python train.py --model="image classifier" --dataset="photos of plants, animals and fungi (iNaturalist)" --train_examples=77898 --image_size=48 --crop_scale_min=0.5 --horizontal_flip=true --translate=0.06 --rotation_deg=5 --color_jitter=0.1 --targets=["family", "species"] --num_classes=[181, 646] --arch="resnet_bottleneck" --norm="batchnorm" --hidden_act="relu" --depths=[2, 3, 4, 2] --kernel_size=3 --stem="deep" --avg_pool_shortcut=false --dropout=0.05 --widths=[128, 192, 288, 432] --label_smoothing=0.05 --loss="cross_entropy" --init="kaiming_normal" --residual_init="none" --optimizer="muon" --muon_scale="spectral" --learning_rate=0.011 --momentum=0.9 --nesterov=true --orthogonalizer="polar_express" --adamw_lr_other_params=0.0023 --max_grad_norm=3.0 --max_steps=24400 --batch_size=256 --epochs=80.2 --lr_schedule="cosine" --final_lr_fraction=0.05 --warmup_steps=1220 --weight_decay=0.01 --adamw_weight_decay_other_params=0.01
Rows from block 8, named by matrix and row number. Each number is 500 + 40 x the weight over its row's rms, rounded and kept within 0 to 999. All counts start at 0. Numbers have three digits each. After the name is the row's rms in percent of the matrix's.
# convs0: reduce pointwise conv (model.blocks.8.convs.0.weight, 72x288x1x1), inputs 84-125
convs0.0 098:412463483452534439602564516497477476438444480509459535491533499536477559490543452489468525476497490555526523466517565512501440
convs0.1 101:549515454521522444499472520453479463541573507446502612503461467527518503468532530481449482507505550451529505510499477546528559
convs0.2 101:483464405454516557492483514530538534549498466596537445438530504447455583512499427500459580520487490522446483472483518441495425
convs0.3 101:466543449446539522496519460442522561571478481519478489509526522498534550505474564472456549499473478554444516478538546541533532
convs0.4 098:489506463486533530525512490431451412502489513473488566528516490467488521478501489418470513479431507438497517552464518531497423
convs0.5 100:474500509489449581448504481476546468511501407412510528539483481539509526508483472515481438474509439507497482487536529583488553
convs0.6 097:477545515551426555497466542504568518473460503478484535403505460394540497472508496576501512483463496520526515510474440495498464
convs0.7 104:564522480501526500509481533477507515461499517429470456552525566482484486501499469566524536519501491403508538512495492452421535
convs0.8 106:549485454519508500520460484517551487518485543425525487557479425471516472446477489443513518520440419512540475538490422505540472
convs0.9 100:443516447508508484508467466499531543481472482402528460537506548509494467479493474520527492491548557470504542570519497517540574
convs0.10 101:490498459458437475524510432498545449628461483472594474451462486456434532470482432502438541603488478475458512542470472446499477
convs0.11 100:504495417492559537483458484505452492479436479398483489573409541450474573463532489506482459476473457506528490537544461442476420
convs0.12 103:502507487486498542476529520478535411463446467444459546485439441458501513461428513452590531498493538454489557443495485488497504
convs0.13 099:503542523479553522493521500520513538514431523522455550580502515565501455501460452495503463503559454496547528463531437465466522
convs0.14 102:508517502563511473514517512548463465468512501464498525485560573495591466459454476440571465593497499469527497537465505489520535
convs0.15 099:466479511593543459445546550500520501473588503526487541545560546483560493489436514449424507470495487482485518557510500486524430
convs0.16 095:561520423510504462529488505447446481533558482504538491499540519446519525454528500433443563451484425457475532466524430478482433
convs0.17 097:456508490534522486535473452509525547547462441429530509429516462597421420536431593567485452440488451426508516507534561506481542
convs0.18 102:474513470443560448508466507498523465412505567413518516471475486454511443437475457417470490449454483570484571453512461547467487
convs0.19 104:589471414500461498520478497456548440530449440495450453479486460501555470478505571434514562525453526451483480539499464536503515
convs0.20 100:517480475457526476540495531523492460485528522516489393514448507498491445535426485496593481464471437561488436474537460529436437
convs0.21 103:473468429459455468455513573471579500433548492457466460508468521471473470451486484512527431478536531506441416489478490498455527
convs0.22 100:483452467518537440531545468479546490480447490532548499504444467485506527443468510561483485444548514524485439499492455447486470
convs0.23 101:491464472541524507475543526480469558460459544509515455455527499457525487461499533486487455482443495477449529487441472487534501
convs0.24 099:482484423461566476489498504507506529492565508473418480452492495475502500486505485437497496482516522619516546515490506481561437
convs0.25 101:522549499507500424479545459535461497487503479449503543574542539479509476450506480422483547437548494469477538450484502428562452
convs0.26 104:538528434445455517513485544494473515555521503481466495518467530484495564483529494500413541509556487590502541555444530475473446
convs0.27 100:446543451523563420518473430480576535510543537447499493478413514510530459540479534455480492490477443523546496486510473630534488
convs0.28 099:530526491509517481527482588508532426537511491482495494505488548507491514457503495456540504536527502442479540502495526426491487
convs0.29 097:496513407421513542478454483522506563458493540469464528593483519477513524566460404569563541443515501526495496551483455564580483
convs0.30 093:515436535529475549476522462458483575533486466463450469504479485423499529474529545481508537476512599529549486496504538527457514
convs0.31 096:456522522476539592492509483522469481500511461462451490479436512468527542475469470488513509484564507596471450534466551415467474
convs0.32 100:525462489455552451481490492494445397551533488524451483559479492500552376535549479482459567497527436530475521509486523499505467
convs0.33 097:515503513485421481462463426502381516467540536469509490469493567470548523455440472495582451441462437646472484494492471553499544
convs0.34 101:484496509550500504534507520394451508462501448465420496472486522488532513479516466485416526484477536564489475525491498523543487
convs0.35 100:588526451454536478486538469552485498540505492543475552489504530583456521487466547580484436556565446458534454504528497558548503
convs0.36 100:552470486580469556482455435445494424512505475479496484504581486551455497474481463453533493491526478568480513541485495458511506
convs0.37 102:417505515450538425563525559490494507506519536439535452528437509464482481502494531515510503479506467574486475504454463486503487
convs0.38 100:458452458466426497549590489514535549447458475484436527468481540510490452493444492513512502488483515550553474494491470488457501
convs0.39 099:531505531472434521497482536443439465457431556454476510504488440583498454527528487509532466526547450521441486428424499445512549
convs0.40 102:507483526523541443546576517496518527508506518461578458549525545478449505468497499488452460514476513500548457532467503486493479
convs0.41 102:524496500473526467506473450539505539532519400478517481533474486448536406508506502461568548524488495528513462574479434532476490
convs0.42 100:500544457517512468485442541404596493478570524537530559552491599472475544466481519546519415453440560663514469457510486499513537
convs0.43 105:498589495492515452536514527585491436567605468522532509521489531571492495501448478418432478438473492496545547450479485547547447
convs0.44 104:517514488545551477493475511510572495535462480481448487537474486508463536511517437469540509538495446529575479442475470559519535
convs0.45 100:574492478519521489474485483464495490518465533488494548473478549460461474499484457454529451501505486503472399565472420441539598
convs0.46 098:498547536513513494566422458521391482531514417515533530527525504564470497513458538480450493458566467469446485504579459504495513
convs0.47 096:460515440572523439482472461518534526503506533518473498516482458528582527465487527471457531509495528475499487507564504488535480
convs0.48 105:525583480527492448477459536589471523420442462495466504531576572473513490505454583459533550473483528525448452510498472513515434
convs0.49 104:463454465486435434528487523429607423489553499557578527556512477534601563519538471488470513487558478474552478467512480524540536
convs0.50 099:546513448508506466473469505436466460539459458471464484519526426480509534546456458486518427474482492472501512476492520550534551
convs0.51 097:503464416450457534493546488505482517527512507470456539472447456422518444541496482495475483608479471514515469503565526469483472
convs0.52 103:490472447549515503547570574559518445541495513573505529467516515528449466454475550438485475520487490536475455503503531492513483
convs0.53 099:509491537566514470431520448502430464432551443496467558535439508530456474515545584613542469484556555460496400474533409469493483
convs0.54 102:481484571520393520524502476499580549613543467517500467471508428528439530475503429531480481506472481499470490432490481557437419
convs0.55 096:482493522445490479525520543553503528501443516520480554490497500513470489467552523546612422517517557493495564493493514521524485
convs0.56 095:508531494478488477452536633525510492467474504511561491428479470422465520483523443505538484492494497518447545464467537464506532
convs0.57 099:527528474506470516497521458557421468455485489569511458498512492474522460454521565531520367517508570537384479531519468450492518
convs0.58 097:573519505556479488478445491476491494515477462471479542503423487509439510560519567496483436459562515485479453535480516514544531
convs0.59 099:495503476525477508559522478485526461509485533544475493483396537495528538523488438551505491460418462610526466495486454490529488
convs0.60 098:565560449542562492512484495523601514569518526520389567461521531507534556540440445514532539507519495532429477485551495491532510
convs0.61 099:513550494474515579406498472444516573433518555477505489456539510523485610528484496473444514475494441607532495511517502488489517
convs0.62 101:541547427469480468536489491538587555506476423512451438439492489484472492537505574483486481492502477489529530535434504422497448
convs0.63 098:448500491501522565512480535511511437452530494475515519524513578526505479495469527423535482501487421511504562604447416499458502
convs0.64 101:436491587525475503523519596452452486527461533474504517482494562423530479515554534456467503469505497484494506406430500479546511
convs0.65 096:507502462557515435475512571549486514449530508478479506481539526432439484473470498523578581560418545496558491454525512428473538
convs0.66 101:553508440476544467421456512501474398469519507461473460529511540467464456505505534462496541488495477563456426461562484515523531
convs0.67 100:537536419569459443464449528585547438527513530490504514470468567491515477453497478451528513565427480471478490443476485529495562
convs0.68 100:553528457530429558467455427516513449449488485535488532536467484518572535494496532491503535597510496505541524497476495506524546
convs0.69 098:533533398418523519501523475557502473454381479507472504544521451506571445432489419530487499501430469487475447502550523476441559
convs0.70 102:438469457495495534554520502459567512434491474489461566473510583433525566492511628511510527465524545506482499490508476465511538
convs0.71 103:485482459548527428435520451448505548527471448493415531445515538525418494479523453442471505524544502421451449504470470518443439