From a checkpoint of a small image classifier: muon at rate 0.011, 80.2 epochs.
Rows from block 3 of a small image classifier, named by matrix and row number. Rows with one number belong to one channel. Each number is 200 + 30 x the weight over its row's rms, rounded and kept within 0 to 999. All counts start at 0. After the name is the row's rms in percent of the matrix's.
After each channel's rows are labels from the 100 images, of 14848, where the channel reaches its highest value: "top examples" is what is common among them. Only what is clearly more common there than usual is listed. The data: photos of plants, animals and fungi (iNaturalist).
# convs1: 3x3 conv (model.blocks.3.convs.1.weight, 48x48x3x3, each kernel summed), inputs 0-47
# convs2: expand pointwise conv (model.blocks.3.convs.2.weight, 192x48x1x1, transposed), outputs 0-191

convs1.25,121,208,242,197,175,245,255,182,205,198,272,171,152,173,232,179,219,171,205,175,218,164,178,198,230,162,217,207,190,134,172,245,161,234,243,221,186,210,218,178,199,221,213,213,179,187,217,188,143
convs2.25,096,222,177,189,188,254,254,225,192,203,221,217,257,166,259,217,167,185,251,196,193,219,221,213,206,201,195,188,186,178,166,207,199,186,204,164,209,150,185,202,162,193,185,203,185,190,149,178,179,223,217,214,169,187,200,198,258,199,178,169,212,176,210,218,243,169,225,152,195,125,201,218,260,173,157,213,166,183,202,244,254,175,216,203,182,157,207,185,224,288,162,225,214,201,180,154,176,166,185,206,206,163,217,186,221,186,213,252,212,162,165,184,197,294,198,220,175,192,201,218,195,174,161,205,240,189,217,214,236,184,246,213,260,191,213,229,163,175,241,168,170,215,170,227,149,198,229,178,138,189,195,198,200,234,194,242,211,190,207,198,221,143,210,158,226,213,266,194,135,187,213,146,156,257,192,193,194,209,238,227,205,168,202,277,199,218,250,179,178,175,184,212,215
top examples: class Insecta; phylum Arthropoda; order Lepidoptera

convs1.10,062,208,121,237,177,191,167,187,227,172,181,221,183,238,217,228,192,197,221,198,201,179,219,197,245,170,218,233,144,172,195,215,244,233,157,173,222,181,193,226,216,222,234,262,226,210,263,211,171
convs2.10,104,166,210,233,194,211,186,148,248,230,192,205,201,277,191,185,175,197,166,239,170,174,210,256,224,161,267,193,230,220,161,186,179,225,206,196,177,178,191,136,230,253,184,267,214,148,191,208,193,165,216,250,227,194,191,214,176,194,204,188,218,197,230,151,207,241,207,201,224,192,198,254,203,152,217,172,226,134,167,207,166,200,196,202,204,242,168,194,196,241,187,196,160,226,161,189,192,205,187,212,228,187,185,205,156,223,170,159,202,196,236,190,186,205,172,198,175,165,218,207,225,250,182,198,235,224,178,154,197,175,226,210,194,152,135,227,192,182,169,225,210,189,211,229,191,152,170,222,200,225,294,212,198,178,207,206,193,253,194,235,214,164,201,238,222,124,182,247,210,188,221,187,249,230,176,124,248,188,221,255,206,272,219,232,211,217,217,170,230,200,219,222,166
top examples: class Insecta; phylum Arthropoda; order Coleoptera

convs1.16,120,215,223,167,244,204,251,239,160,225,175,242,222,205,211,210,259,214,226,225,235,185,230,199,196,200,260,213,201,194,159,212,213,166,155,241,216,162,218,267,187,213,219,226,210,167,211,244,171
convs2.16,105,206,164,153,186,160,192,168,162,201,179,221,153,181,190,184,154,188,166,217,255,214,191,230,145,167,219,201,157,184,130,172,250,155,188,189,174,214,176,203,201,184,223,223,199,189,209,163,170,192,159,213,196,222,187,175,185,168,183,152,169,160,154,201,152,208,184,148,175,244,191,176,165,179,175,200,162,178,196,163,167,189,168,157,184,185,171,195,184,234,160,241,151,225,216,235,195,216,195,177,110,228,207,177,211,167,139,162,161,171,233,162,185,224,178,206,213,244,176,202,176,184,213,165,219,163,192,195,218,186,173,168,241,192,199,163,179,190,179,187,157,152,159,201,219,225,177,203,202,202,217,209,183,190,222,168,194,208,128,188,182,178,218,175,148,204,209,185,182,148,166,188,151,228,125,232,246,155,217,233,182,141,179,216,209,166,205,183,164,159,178,178,132
top examples: class Insecta

convs1.35,118,187,153,237,230,193,220,169,170,178,253,208,184,197,215,202,165,199,232,159,215,172,210,189,181,169,162,229,185,248,156,229,200,205,147,210,304,174,217,213,168,195,236,217,215,208,185,194,182
convs2.35,094,163,157,246,252,200,178,258,222,201,203,223,248,222,241,251,165,249,215,212,202,204,229,202,235,197,206,196,225,133,164,145,220,177,194,188,198,228,175,218,183,167,262,265,157,180,220,222,197,189,168,176,196,156,178,218,219,236,199,186,206,213,200,146,237,163,180,199,247,226,201,192,223,164,175,216,126,186,211,184,246,214,276,202,211,220,169,150,221,234,202,175,152,232,179,219,226,193,159,168,212,186,191,206,168,219,148,213,218,164,213,171,210,172,221,255,162,182,193,200,195,207,216,176,201,210,221,157,196,228,206,209,192,227,203,176,184,201,232,160,220,233,207,166,181,219,181,191,190,296,200,186,204,138,196,226,198,202,173,158,216,249,213,210,137,197,180,246,206,183,210,267,201,220,179,182,217,242,172,225,142,203,218,230,195,162,222,167,205,274,174,195,209
top examples: class Insecta; phylum Arthropoda; order Lepidoptera

convs1.6,098,198,197,165,202,207,211,143,161,197,203,223,159,199,249,149,177,233,205,152,189,189,200,174,171,179,143,168,181,132,171,236,184,206,183,220,233,163,175,200,202,196,173,160,210,144,222,157,186
convs2.6,095,243,127,202,160,181,262,199,221,202,190,156,226,207,243,176,181,209,187,233,236,232,227,216,198,179,175,227,145,230,212,178,215,186,233,200,208,201,207,194,200,208,212,299,162,171,209,242,195,171,165,216,229,190,204,282,220,188,178,233,194,257,210,192,218,226,228,206,234,176,209,251,250,176,214,171,186,185,221,183,172,232,236,239,218,192,207,208,164,253,229,241,232,170,205,197,236,206,154,220,219,210,177,192,192,233,207,200,238,204,171,217,189,231,246,227,205,177,213,184,244,227,233,162,238,160,170,186,150,179,217,187,204,189,187,234,234,188,202,160,213,241,171,169,161,198,241,273,175,186,250,226,218,200,186,237,191,209,138,204,223,159,225,237,194,195,192,232,201,234,212,199,272,196,226,206,231,239,206,211,145,232,202,228,231,201,284,147,218,214,192,237,219
top examples: class Insecta; order Lepidoptera

convs1.23,066,243,191,178,267,179,224,194,185,198,136,184,179,201,195,239,208,194,134,197,215,231,208,197,191,159,237,241,219,210,213,192,199,238,197,198,185,235,141,243,217,264,169,180,246,219,176,202,178
convs2.23,104,158,157,192,208,158,195,163,200,180,216,188,161,204,198,226,168,235,186,192,215,219,187,155,162,165,238,181,220,192,214,168,222,180,181,164,227,172,170,260,214,167,168,187,283,231,199,227,185,181,205,175,216,184,184,200,183,192,220,182,224,194,293,237,159,236,210,210,212,225,233,240,179,191,175,208,189,194,208,226,204,187,207,190,186,150,201,187,229,184,208,282,135,259,211,226,221,228,170,187,161,197,187,214,214,160,163,242,176,201,198,165,204,207,221,209,219,237,168,164,254,208,160,210,180,147,227,175,215,172,196,174,215,215,185,212,201,195,165,297,222,230,200,168,201,174,213,262,232,172,190,253,215,205,213,162,181,173,238,202,231,160,225,197,238,138,227,208,198,184,147,145,202,180,193,239,211,207,199,203,208,187,212,176,211,166,200,242,144,170,174,223,292
top examples: class Insecta; phylum Arthropoda; order Coleoptera; family: Coccinellidae

convs1.46,106,196,223,189,139,209,240,229,135,169,216,180,233,203,194,213,169,185,168,133,192,221,236,203,285,207,187,228,207,189,149,187,186,211,199,171,217,192,172,215,167,149,173,193,195,192,200,248,196
convs2.46,097,235,218,200,248,229,224,219,196,189,201,197,203,188,168,186,177,226,155,203,190,173,204,192,190,191,165,182,202,200,230,165,204,211,139,193,199,217,150,155,187,186,199,205,181,143,147,193,242,189,231,202,241,177,237,205,213,226,155,227,225,201,248,224,289,167,199,227,144,203,148,205,215,188,170,186,195,192,187,216,221,177,240,193,204,190,204,195,158,166,244,181,203,220,182,214,242,176,212,219,161,207,172,159,234,266,220,171,290,209,206,205,195,193,194,195,190,195,231,216,190,195,209,169,172,190,238,229,236,160,187,185,217,185,198,173,191,241,178,180,229,162,220,230,152,238,255,182,176,222,218,225,218,262,194,163,239,163,162,173,231,237,177,194,198,215,244,189,171,181,196,201,189,217,185,270,194,195,217,248,214,238,224,170,181,110,263,169,235,307,195,206,210
top examples: phylum Arthropoda; class Insecta; order Lepidoptera