From a checkpoint of a small image classifier: depths [2, 3, 4, 2].
Rows from block 2 of a small image classifier, named by matrix and row number. Rows with one number belong to one channel. Each number is 128 + 32 x the weight over its row's rms, rounded and kept within 0 to 255. All counts start at 0. Numbers have three digits each.
After each channel's rows are labels from the 100 images, of 14848, where the channel reaches its highest value: "top examples" is what is common among them. Only what is clearly more common there than usual is listed. The data: photos of plants, animals and fungi (iNaturalist). In brackets: how many of the 100.
# convs1: 3x3 conv, stride 2 (model.blocks.2.convs.1.weight, 48x48x3x3, each kernel summed), inputs 0-47
# convs2: expand pointwise conv (model.blocks.2.convs.2.weight, 192x48x1x1, transposed), outputs 0-95

convs1.9:110162154118161120184160120128096157149075205125093112094074093102192161148074150164102099141143116104066121125098145095123132128165097093138140
convs2.9:108114111228090136166123111073081103096127112115091147129106032165073077150139094146128085083088134181158103184129061111145136136144149157189178204053075195102143097135136097083104143087119087135115138126115088139110153101109162131131172119144134110114171153104120115147150074056121088045
top examples: order Lepidoptera (31)

convs1.39:180152135097191107107137151089138110170176119151134207121084135148085132117145112126113054146104052122137143166073125167106129098127116118096149
convs2.39:134113179158137117198129166127192128088145147112145103110130152132181107112151093095133154073133086122173077080132174169085183199147168070108168122118136106145146116118109094056101124126114169102157102150187166115159114104125073094058114108119146152112142081098169104187124082118161107146
top examples: class Insecta (93); phylum Arthropoda (93); order Lepidoptera (61); family: Nymphalidae (49)

convs1.14:106132131167097108163145188162137085126148152101143118153149091158131080113135123108121164180173129130174159162171108157196130157108160037100134
convs2.14:131201179116094157072078134145126087104134173123126162113124133120162153110154106182153094118073172092108122111154097159135114111156151114097089114087163130140067138111090137136084136068093132151148128092101103150140125128185125115107123101111089099115140095158095103116159068139117125133
top examples: order Coleoptera (25)

convs1.37:159159102142120123117141119133164144089156118142085148147171141104072157068084143093119091096081132138073155097192175170073138117099134186143120
convs2.37:135114123073174083108159149166130131152074134108088135111153195145129158120101174120139081107133131118125100143071200123090125123192067118170171116181094108067090153116123190099175086165115133110092139133186167134121105142120112135132167179128132092132127178103197120128134143140061123146
top examples: order Lepidoptera (44); family: Nymphalidae (28)

convs1.36:151134074131170156112118143162134145111107118131135065168152107162169105149101062107140131098100045178071189111127153097139149127122084165111136
convs2.36:134084123176112124113073112080107186078039115107097173129123095093145141127175073099135113086150099124137120145099111098114139114124101116078166153124178074074114122096199098087156117129118162083103125145095060141113094070105098135129126173117141097199077151115156130138142143117146170085
top examples: class Insecta (69); phylum Arthropoda (69); order Lepidoptera (47)

convs1.29:088120118115138170125139127166159101109133120084171070080126111148100154173136147129136126113111104170086119132149111174209102177092172136168055
convs2.29:110125156061088122054164139165109120105121152217053147128169097155129050152102130141084132131178125082200134166112097137145150122122119120168135086097187097196137107124122158160127075143137091120143068141135102173103109125132161098163080087148114176157057101063072139112100135120115184075
top examples: class Aves (86)

convs1.12:127051100122116164197126130142151160102116148135041110128146146076095089126124184110111122133165173164184136102118151097129125081105169127132102
convs2.12:141142092096168127160128167211125132164142122098156144056086061121091131190113131120193102126093133106060170171104083090151097134129130194170110128129132168158106120098064109107076117119158179121155129112105077082126171169117071095163124103144091120162169155166125124110129152148117119141
top examples: order Passeriformes (50)

convs1.27:167185174105106117140113151088163127144082119080137118158099145099103130140169164067112073102088098140098134066127113093194149120163173143112157
convs2.27:151200165162082129162135129203220121119105106078138146168158061129099137110133140111135082111136158101102116098105144114129070086143092087137065114146165115144163073111117151139087097123080128139129130153162114179148148118129123073146165153127104136113069123144072147151144139223176151126
top examples: phylum Arthropoda (60); class Insecta (59)

convs1.18:118095138155133124127185126093121078110157092140130076173093113206103090112127121115194099161067156151162102141119157139132118141191174087127135
convs2.18:084185061118159113152213112133154146154140096131162151090109124093117153159135114160143128088145093064116104135145061146187116180130109101083160108143096173097096158125123091150154112098156158191114088118125171178092121118089157133109077154166097089103111119121132112159145135162103112123
top examples: class Insecta (69); phylum Arthropoda (69); order Lepidoptera (40)