Rows from block 7, named by matrix and row number. Each number is 128 + 24 x the weight over the matrix's rms, rounded and kept within 0 to 255. All counts start at 0. Numbers have three digits each.
# convs1: 3x3 conv (model.blocks.7.convs.1.weight, 72x72x3x3), inputs 42-47, a 3x3 kernel for each
convs1.0:125120123142135140130156169116119123104126137139111134144147144142145124105102093101101102138168138172173152124125119131126161148157153120129111123136126153148164
convs1.1:134132138125119118150114109102122105113140093103118150179208186134138168129132102121130123143159145128132133119120120131141149140133142147124168110117140101084122
convs1.2:098107170101086186116110134126117162155144147140129108132121117137150126118145141112104120154147093161139120139134142135100135126096121136134130138110107093118141
convs1.3:190116104212119113192162154116112136124111104132133143092093087075120126130108172106107108135112099157099084144150136133159168096112109114112105125118079134068046
convs1.4:136109119123078079114144118128127119080119137136129153128135134105096103142084080114112107103086109119150155120097113185124102169187168129135145151132103146147137
convs1.5:136121128131157131125138091090127099077118121089125140101087055122106091142160147104130146140164162140130132149130131135145145115118092133158134144151125140119113
convs1.6:150100086154112042128144090145112128116104088132136074137162138138122130147128104125109096145139074115130138097140156110130126119094126138123112098092176116124142
convs1.7:131117118144104095115110100151147121126132141122162125110126141129107152138107138138120119123147104101082067129129119142144130147132144145163108133126123139138099
convs1.8:166146143120137135113151124122116121122136074117105093138099122141104155197192204147108133182143154168152182122083093113133160141150159148149139110120126144151137
convs1.9:134131138098129105129127123104116105133120102130081119111125154119112098108113121110076101110139095113088081149179144150148154166181158131107091132148126135126095
convs1.10:119129103148142174157173148106112102088137116112111102127121138153129152131128151085092093072100112097108135123116128110118142137180179144155151132131133143131131
convs1.11:112145122105145100091087094140155116122139105130114108149146167158091123142080110157180184137122151110117135140143127156140132147101100162170146127140123148108140
convs1.12:167186199125122172152158169136131131181182120101104070125127130082074122121088114145132117141130128116102126154141120125156120124099072109104102083125110128119098
convs1.13:133127125096116104140137136119144106113112094096120131119147102175155138104112111142155152163141139162162180153129137155140114139165138099078111133122107137109113
convs1.14:150131193125120159107107138105122136115144145137163162140180152138113123082055056178145169157081141156128161100145114143128141146125125137142076127129074082094097
convs1.15:099109108085135136066123121113168143129165150093091083097089105142136103141139080165165151136147154097122108135130127127141128139131162125119112124139124104138067
convs1.16:120112154095118149120151135081098119139122165127137152124124089147109148091098110134136145115101152158140149110124147123121167146134125133169146145167113138117114
convs1.17:122106089124112069122079066142138152138122111182148140140125123158134120168111111161124102138112089137139125152141129124097131123153153114147132113191101135134104
convs1.18:121095120135106122106119136137153138110073089120090112138164118098114098111132112145134133111102127126115128115123133116140102128158151110101096127101079124133143
convs1.19:097077048111144149137139155089097128106124200100136150108108148103127151136143180097071092109099154074123166187148101173138083158140117140135137122196144113132147
convs1.20:172123095149112113132118123168149132124150111109088111099081103147127124146138125120185136135142161100089094162168153149079119139132146119117112138147138130145132
convs1.21:155135136114109104119146107107139118107127123122126157151129170195083125133120097127158155126137157111112097129131087136122084116099090156144133165167167134148131
convs1.22:171199185122117094125123130081090094101125112146152121137143124130135141153108133123118127169135149132100100106122139130121126115123127141105090126119121130133141
convs1.23:078133162098114131071138159127122165154140157145144147133121150149121120148151172092138169107132190094128184141125102138142098142153099135115124123138143129134138
convs1.24:112109129114132157144160154128105138077131106110107092138121129167128157120098105096116108131147096108066097134140135116127120099121124106126088138146136138091115
convs1.25:134106116140109123163164146149130120129125126158157159108097117088096094130125123156137149168102164161182184137131148148132142121134156148151121136111154141143134
convs1.26:143104119142126131144128132157146198141124129103099098151126167148099150155123132111124138168171186132178151141137138134102128103069109121138160113129172090119171
convs1.27:085115107111110100143132117119117119087065081123125132104100107137116140175167183111103071115081076126116122153158138143152148089133105115107113152109072162176156
convs1.28:156133133189092135150115141104118095131164118146158160129144164109142184092147174147140155131094147103136100155147150122144154124115108167154162133071156135144142
convs1.29:102098102133106149128151135118150121144150111162104124140133104156101093176197127140140156139165170119128125109136149115162157103156143162128204115109188115137169
convs1.30:106144083131157101115130075119129143144139121112108116132119130103110148106077117093124120109155176126112145129138109118114100133159146142138135136114095131109077
convs1.31:187179176123143159092104095104100113099127131097118114135135134135125140143148134142114112127115094138132129144118105147141124153155178128126137153129157143157193
convs1.32:140132139084112108151128160106150170105115143105116112146132161135068160190141158171170159144128102118129093130166146139178161159149129129133135125157136125101121
convs1.33:123115161103138125113117107077093122148124128134122116116088103099136084106125111186198168171154141127124125130085095145117142139169148112139155085090083108095104
convs1.34:184193181182134111172124140116138130116130150118119121185167112163128098187150116115058102130118170141176154120151150100137128097120103167185133152126111136157124
convs1.35:105127130148111093144110122105140140169132196167146130144137146127107152113109133092100116158112123142138114115119114140106157130145173125147131143115135138147135
convs1.36:180149124137125098138092096148131137114128130121116118127117167106097130146108146125143146142136144127154127120158131138149107073089079116133160142172183128179177
convs1.37:121127137137123127116127104141136156132136144125107129102136095106134087098099119134148098109094116117099147156152186126109135141113149110112163129104171132131142
convs1.38:132109151111127154155127131119105095147133091125116128145165138118147093103137094123084112123121112129119123131167120108151130140137126111118131076145185102139217
convs1.39:118191169117124147127101129163152098156115096110087109152122133145116201147140144166152086161156113106142101136102112117122119149125098126167167146122148120106115
convs1.40:119124125133172136109120150117157156116132103125127124111060085142123093138089064169121113161135135141151130147157167148146152137128144103114097113140172078109141
convs1.41:134152119140123115137093109160174164136139146116108101138179151145135149136152128132131119137110112114087111120139142134138118169169163108087122123083121124134156
convs1.42:126136142125105127117146105071116149064092162152161161123116087123143066124146139096134112101161209130176169118145131108126123105074104114132124154128110147120097
convs1.43:149125141137160136147135127131109113136095109133100109138150105157146156178182181094111125103099142124120132123111134138139121152143119100131129081114113132162155
convs1.44:104113116117150154146146159169128154183146140114106115131191159129168181142166184155124119120147096114118118128140132126117132110098122118121129116137126134138170
convs1.45:127127137106084111113108119142141138121114121153124119076084060136129131113169150131136168102173156119128118113097116115146118150146133167158157144129101068077053
convs1.46:123110138109090093099123103149170167158152168127106129139161167102090099129115093188172190149141130107107079099112101130126130123121146139119130124149129150151123
convs1.47:140120128132111123097121140135156159149142153142099136140122108116109108137136182089100093119151132120115126098119108130125126151136134113126155127096098133115115
convs1.48:169166148161106183131147142102133120149152144150127137111173141120108141132152166142133110120118115137126085149152119145150144144174153173160119142114101123128098
convs1.49:135140133109120130100149155151123117150111108156167127086087093110147121153150130161152145127074105155091116145155152097122115175184187136113125167139101128111109
convs1.50:140154143126087128137129141146111120127104153116126127136113134122087154129085120123123100104116049108095070100114106087157121079111081116160106151124107136152104
convs1.51:160164109148136136146155126102123084077091123093115155082092117136100182105204198092108136093117129087108109145135119127118058117120101093116176101131154114108151
convs1.52:096075119086177105114082093103106118125137172130126140111126109138135165157148160143132106151134072127130110149140175118132148126102133147141127127127104095088095
convs1.53:146117116167119152136134146137135156123096108102111119151168177100071090131112127128100103152119128152112118128087112143117116100147118098114113125163115124151130
convs1.54:088092088161140122157175158153123081166144119166178171122137140137167129111148111160172129202126136150142162162141165123114142108103140099093110111111092128155098
convs1.55:149091100128125110155128095115147165134154119175132151110130149137158143128139117120144116114122101163092086148106132155113097138110098121130099145124099129122101
convs1.56:076123163094158181139173133125147091162138145168147131113119118130139103113107094100125118105093124177177166117151129149122169152186168105088075118131074157153121
convs1.57:097102084125153076163130105122130136115119136138144200084118118090097104128130137106143139094139145127140147119131107104118133146149154105106108154145163098157118
convs1.58:155147143166109153167148148135091100123141129141123110121136129116131161103140169179154133145071127121094123123132129112128126102133125150102105173157127118115107
convs1.59:156132111141122130167179106119125118144095101183166115125119094138129114162124099142134131145120132142110081095125151146132158126108136138135111135133130148137113
convs1.60:141127111110131169125149163145139140127150159104171159122156120127156124148141081104150160090140176112192147155140123148121116156111079147118102140118093141124102
convs1.61:081137142107126140075087118118145132114117098111115117145121121147106119109092108084116075128156107136142126142134115128103129157107148107113104125147155115152168
convs1.62:130108120155122107132152110136108114136173140127151111112122126100118127112121121114139128093151089123127127143143167156163127137124133147122128158128112189152107
convs1.63:108114113106129104097103106131144127122097112114112124135118111113129131087147111143139130106170125075088089140147139128069095136090106118132147104121118119148140
convs1.64:105119121118150132127083087132153130157142144117130117164157154128128112120104130127120102132137118102097117130157142146135189116152160117089105123113110109107093
convs1.65:142140113085140097084093102127115144144160145130135103123131132130146143112100129134137131169141162099130127156097128166139152171163167127106126110106091093092082
convs1.66:140114100149147140128130102132126140130126101142148089110123129163136114157108111118126117127120143113171143137143143164117121129109103104152161153095129158122120
convs1.67:110144133119143105128116099145122181125101143118157167167134159153120134097093123107147150123123115124107101143127139119114117114109123113109125112117102137153151
convs1.68:108128141137157121105113130144139150146099125111120135085128155094128141109135146099139165109146161101130122154132120156135096144119094125125127120113097137110094
convs1.69:100110118129146134121133100148126135114116100120137103137135115130156087100110086106096119118153132104121101162133175185138121119130111150160167140165119138137109
convs1.70:137130122163115127141131129151128148151107149148153152132104157106118169128118165118125142134125097142128117117106097148136097115161134114140131124138140159132148
convs1.71:090133168094128149112124167137141127108117132113115135104121075118145087122131056115135125091086082105103100146135149144125144090121129162137114177136116165158115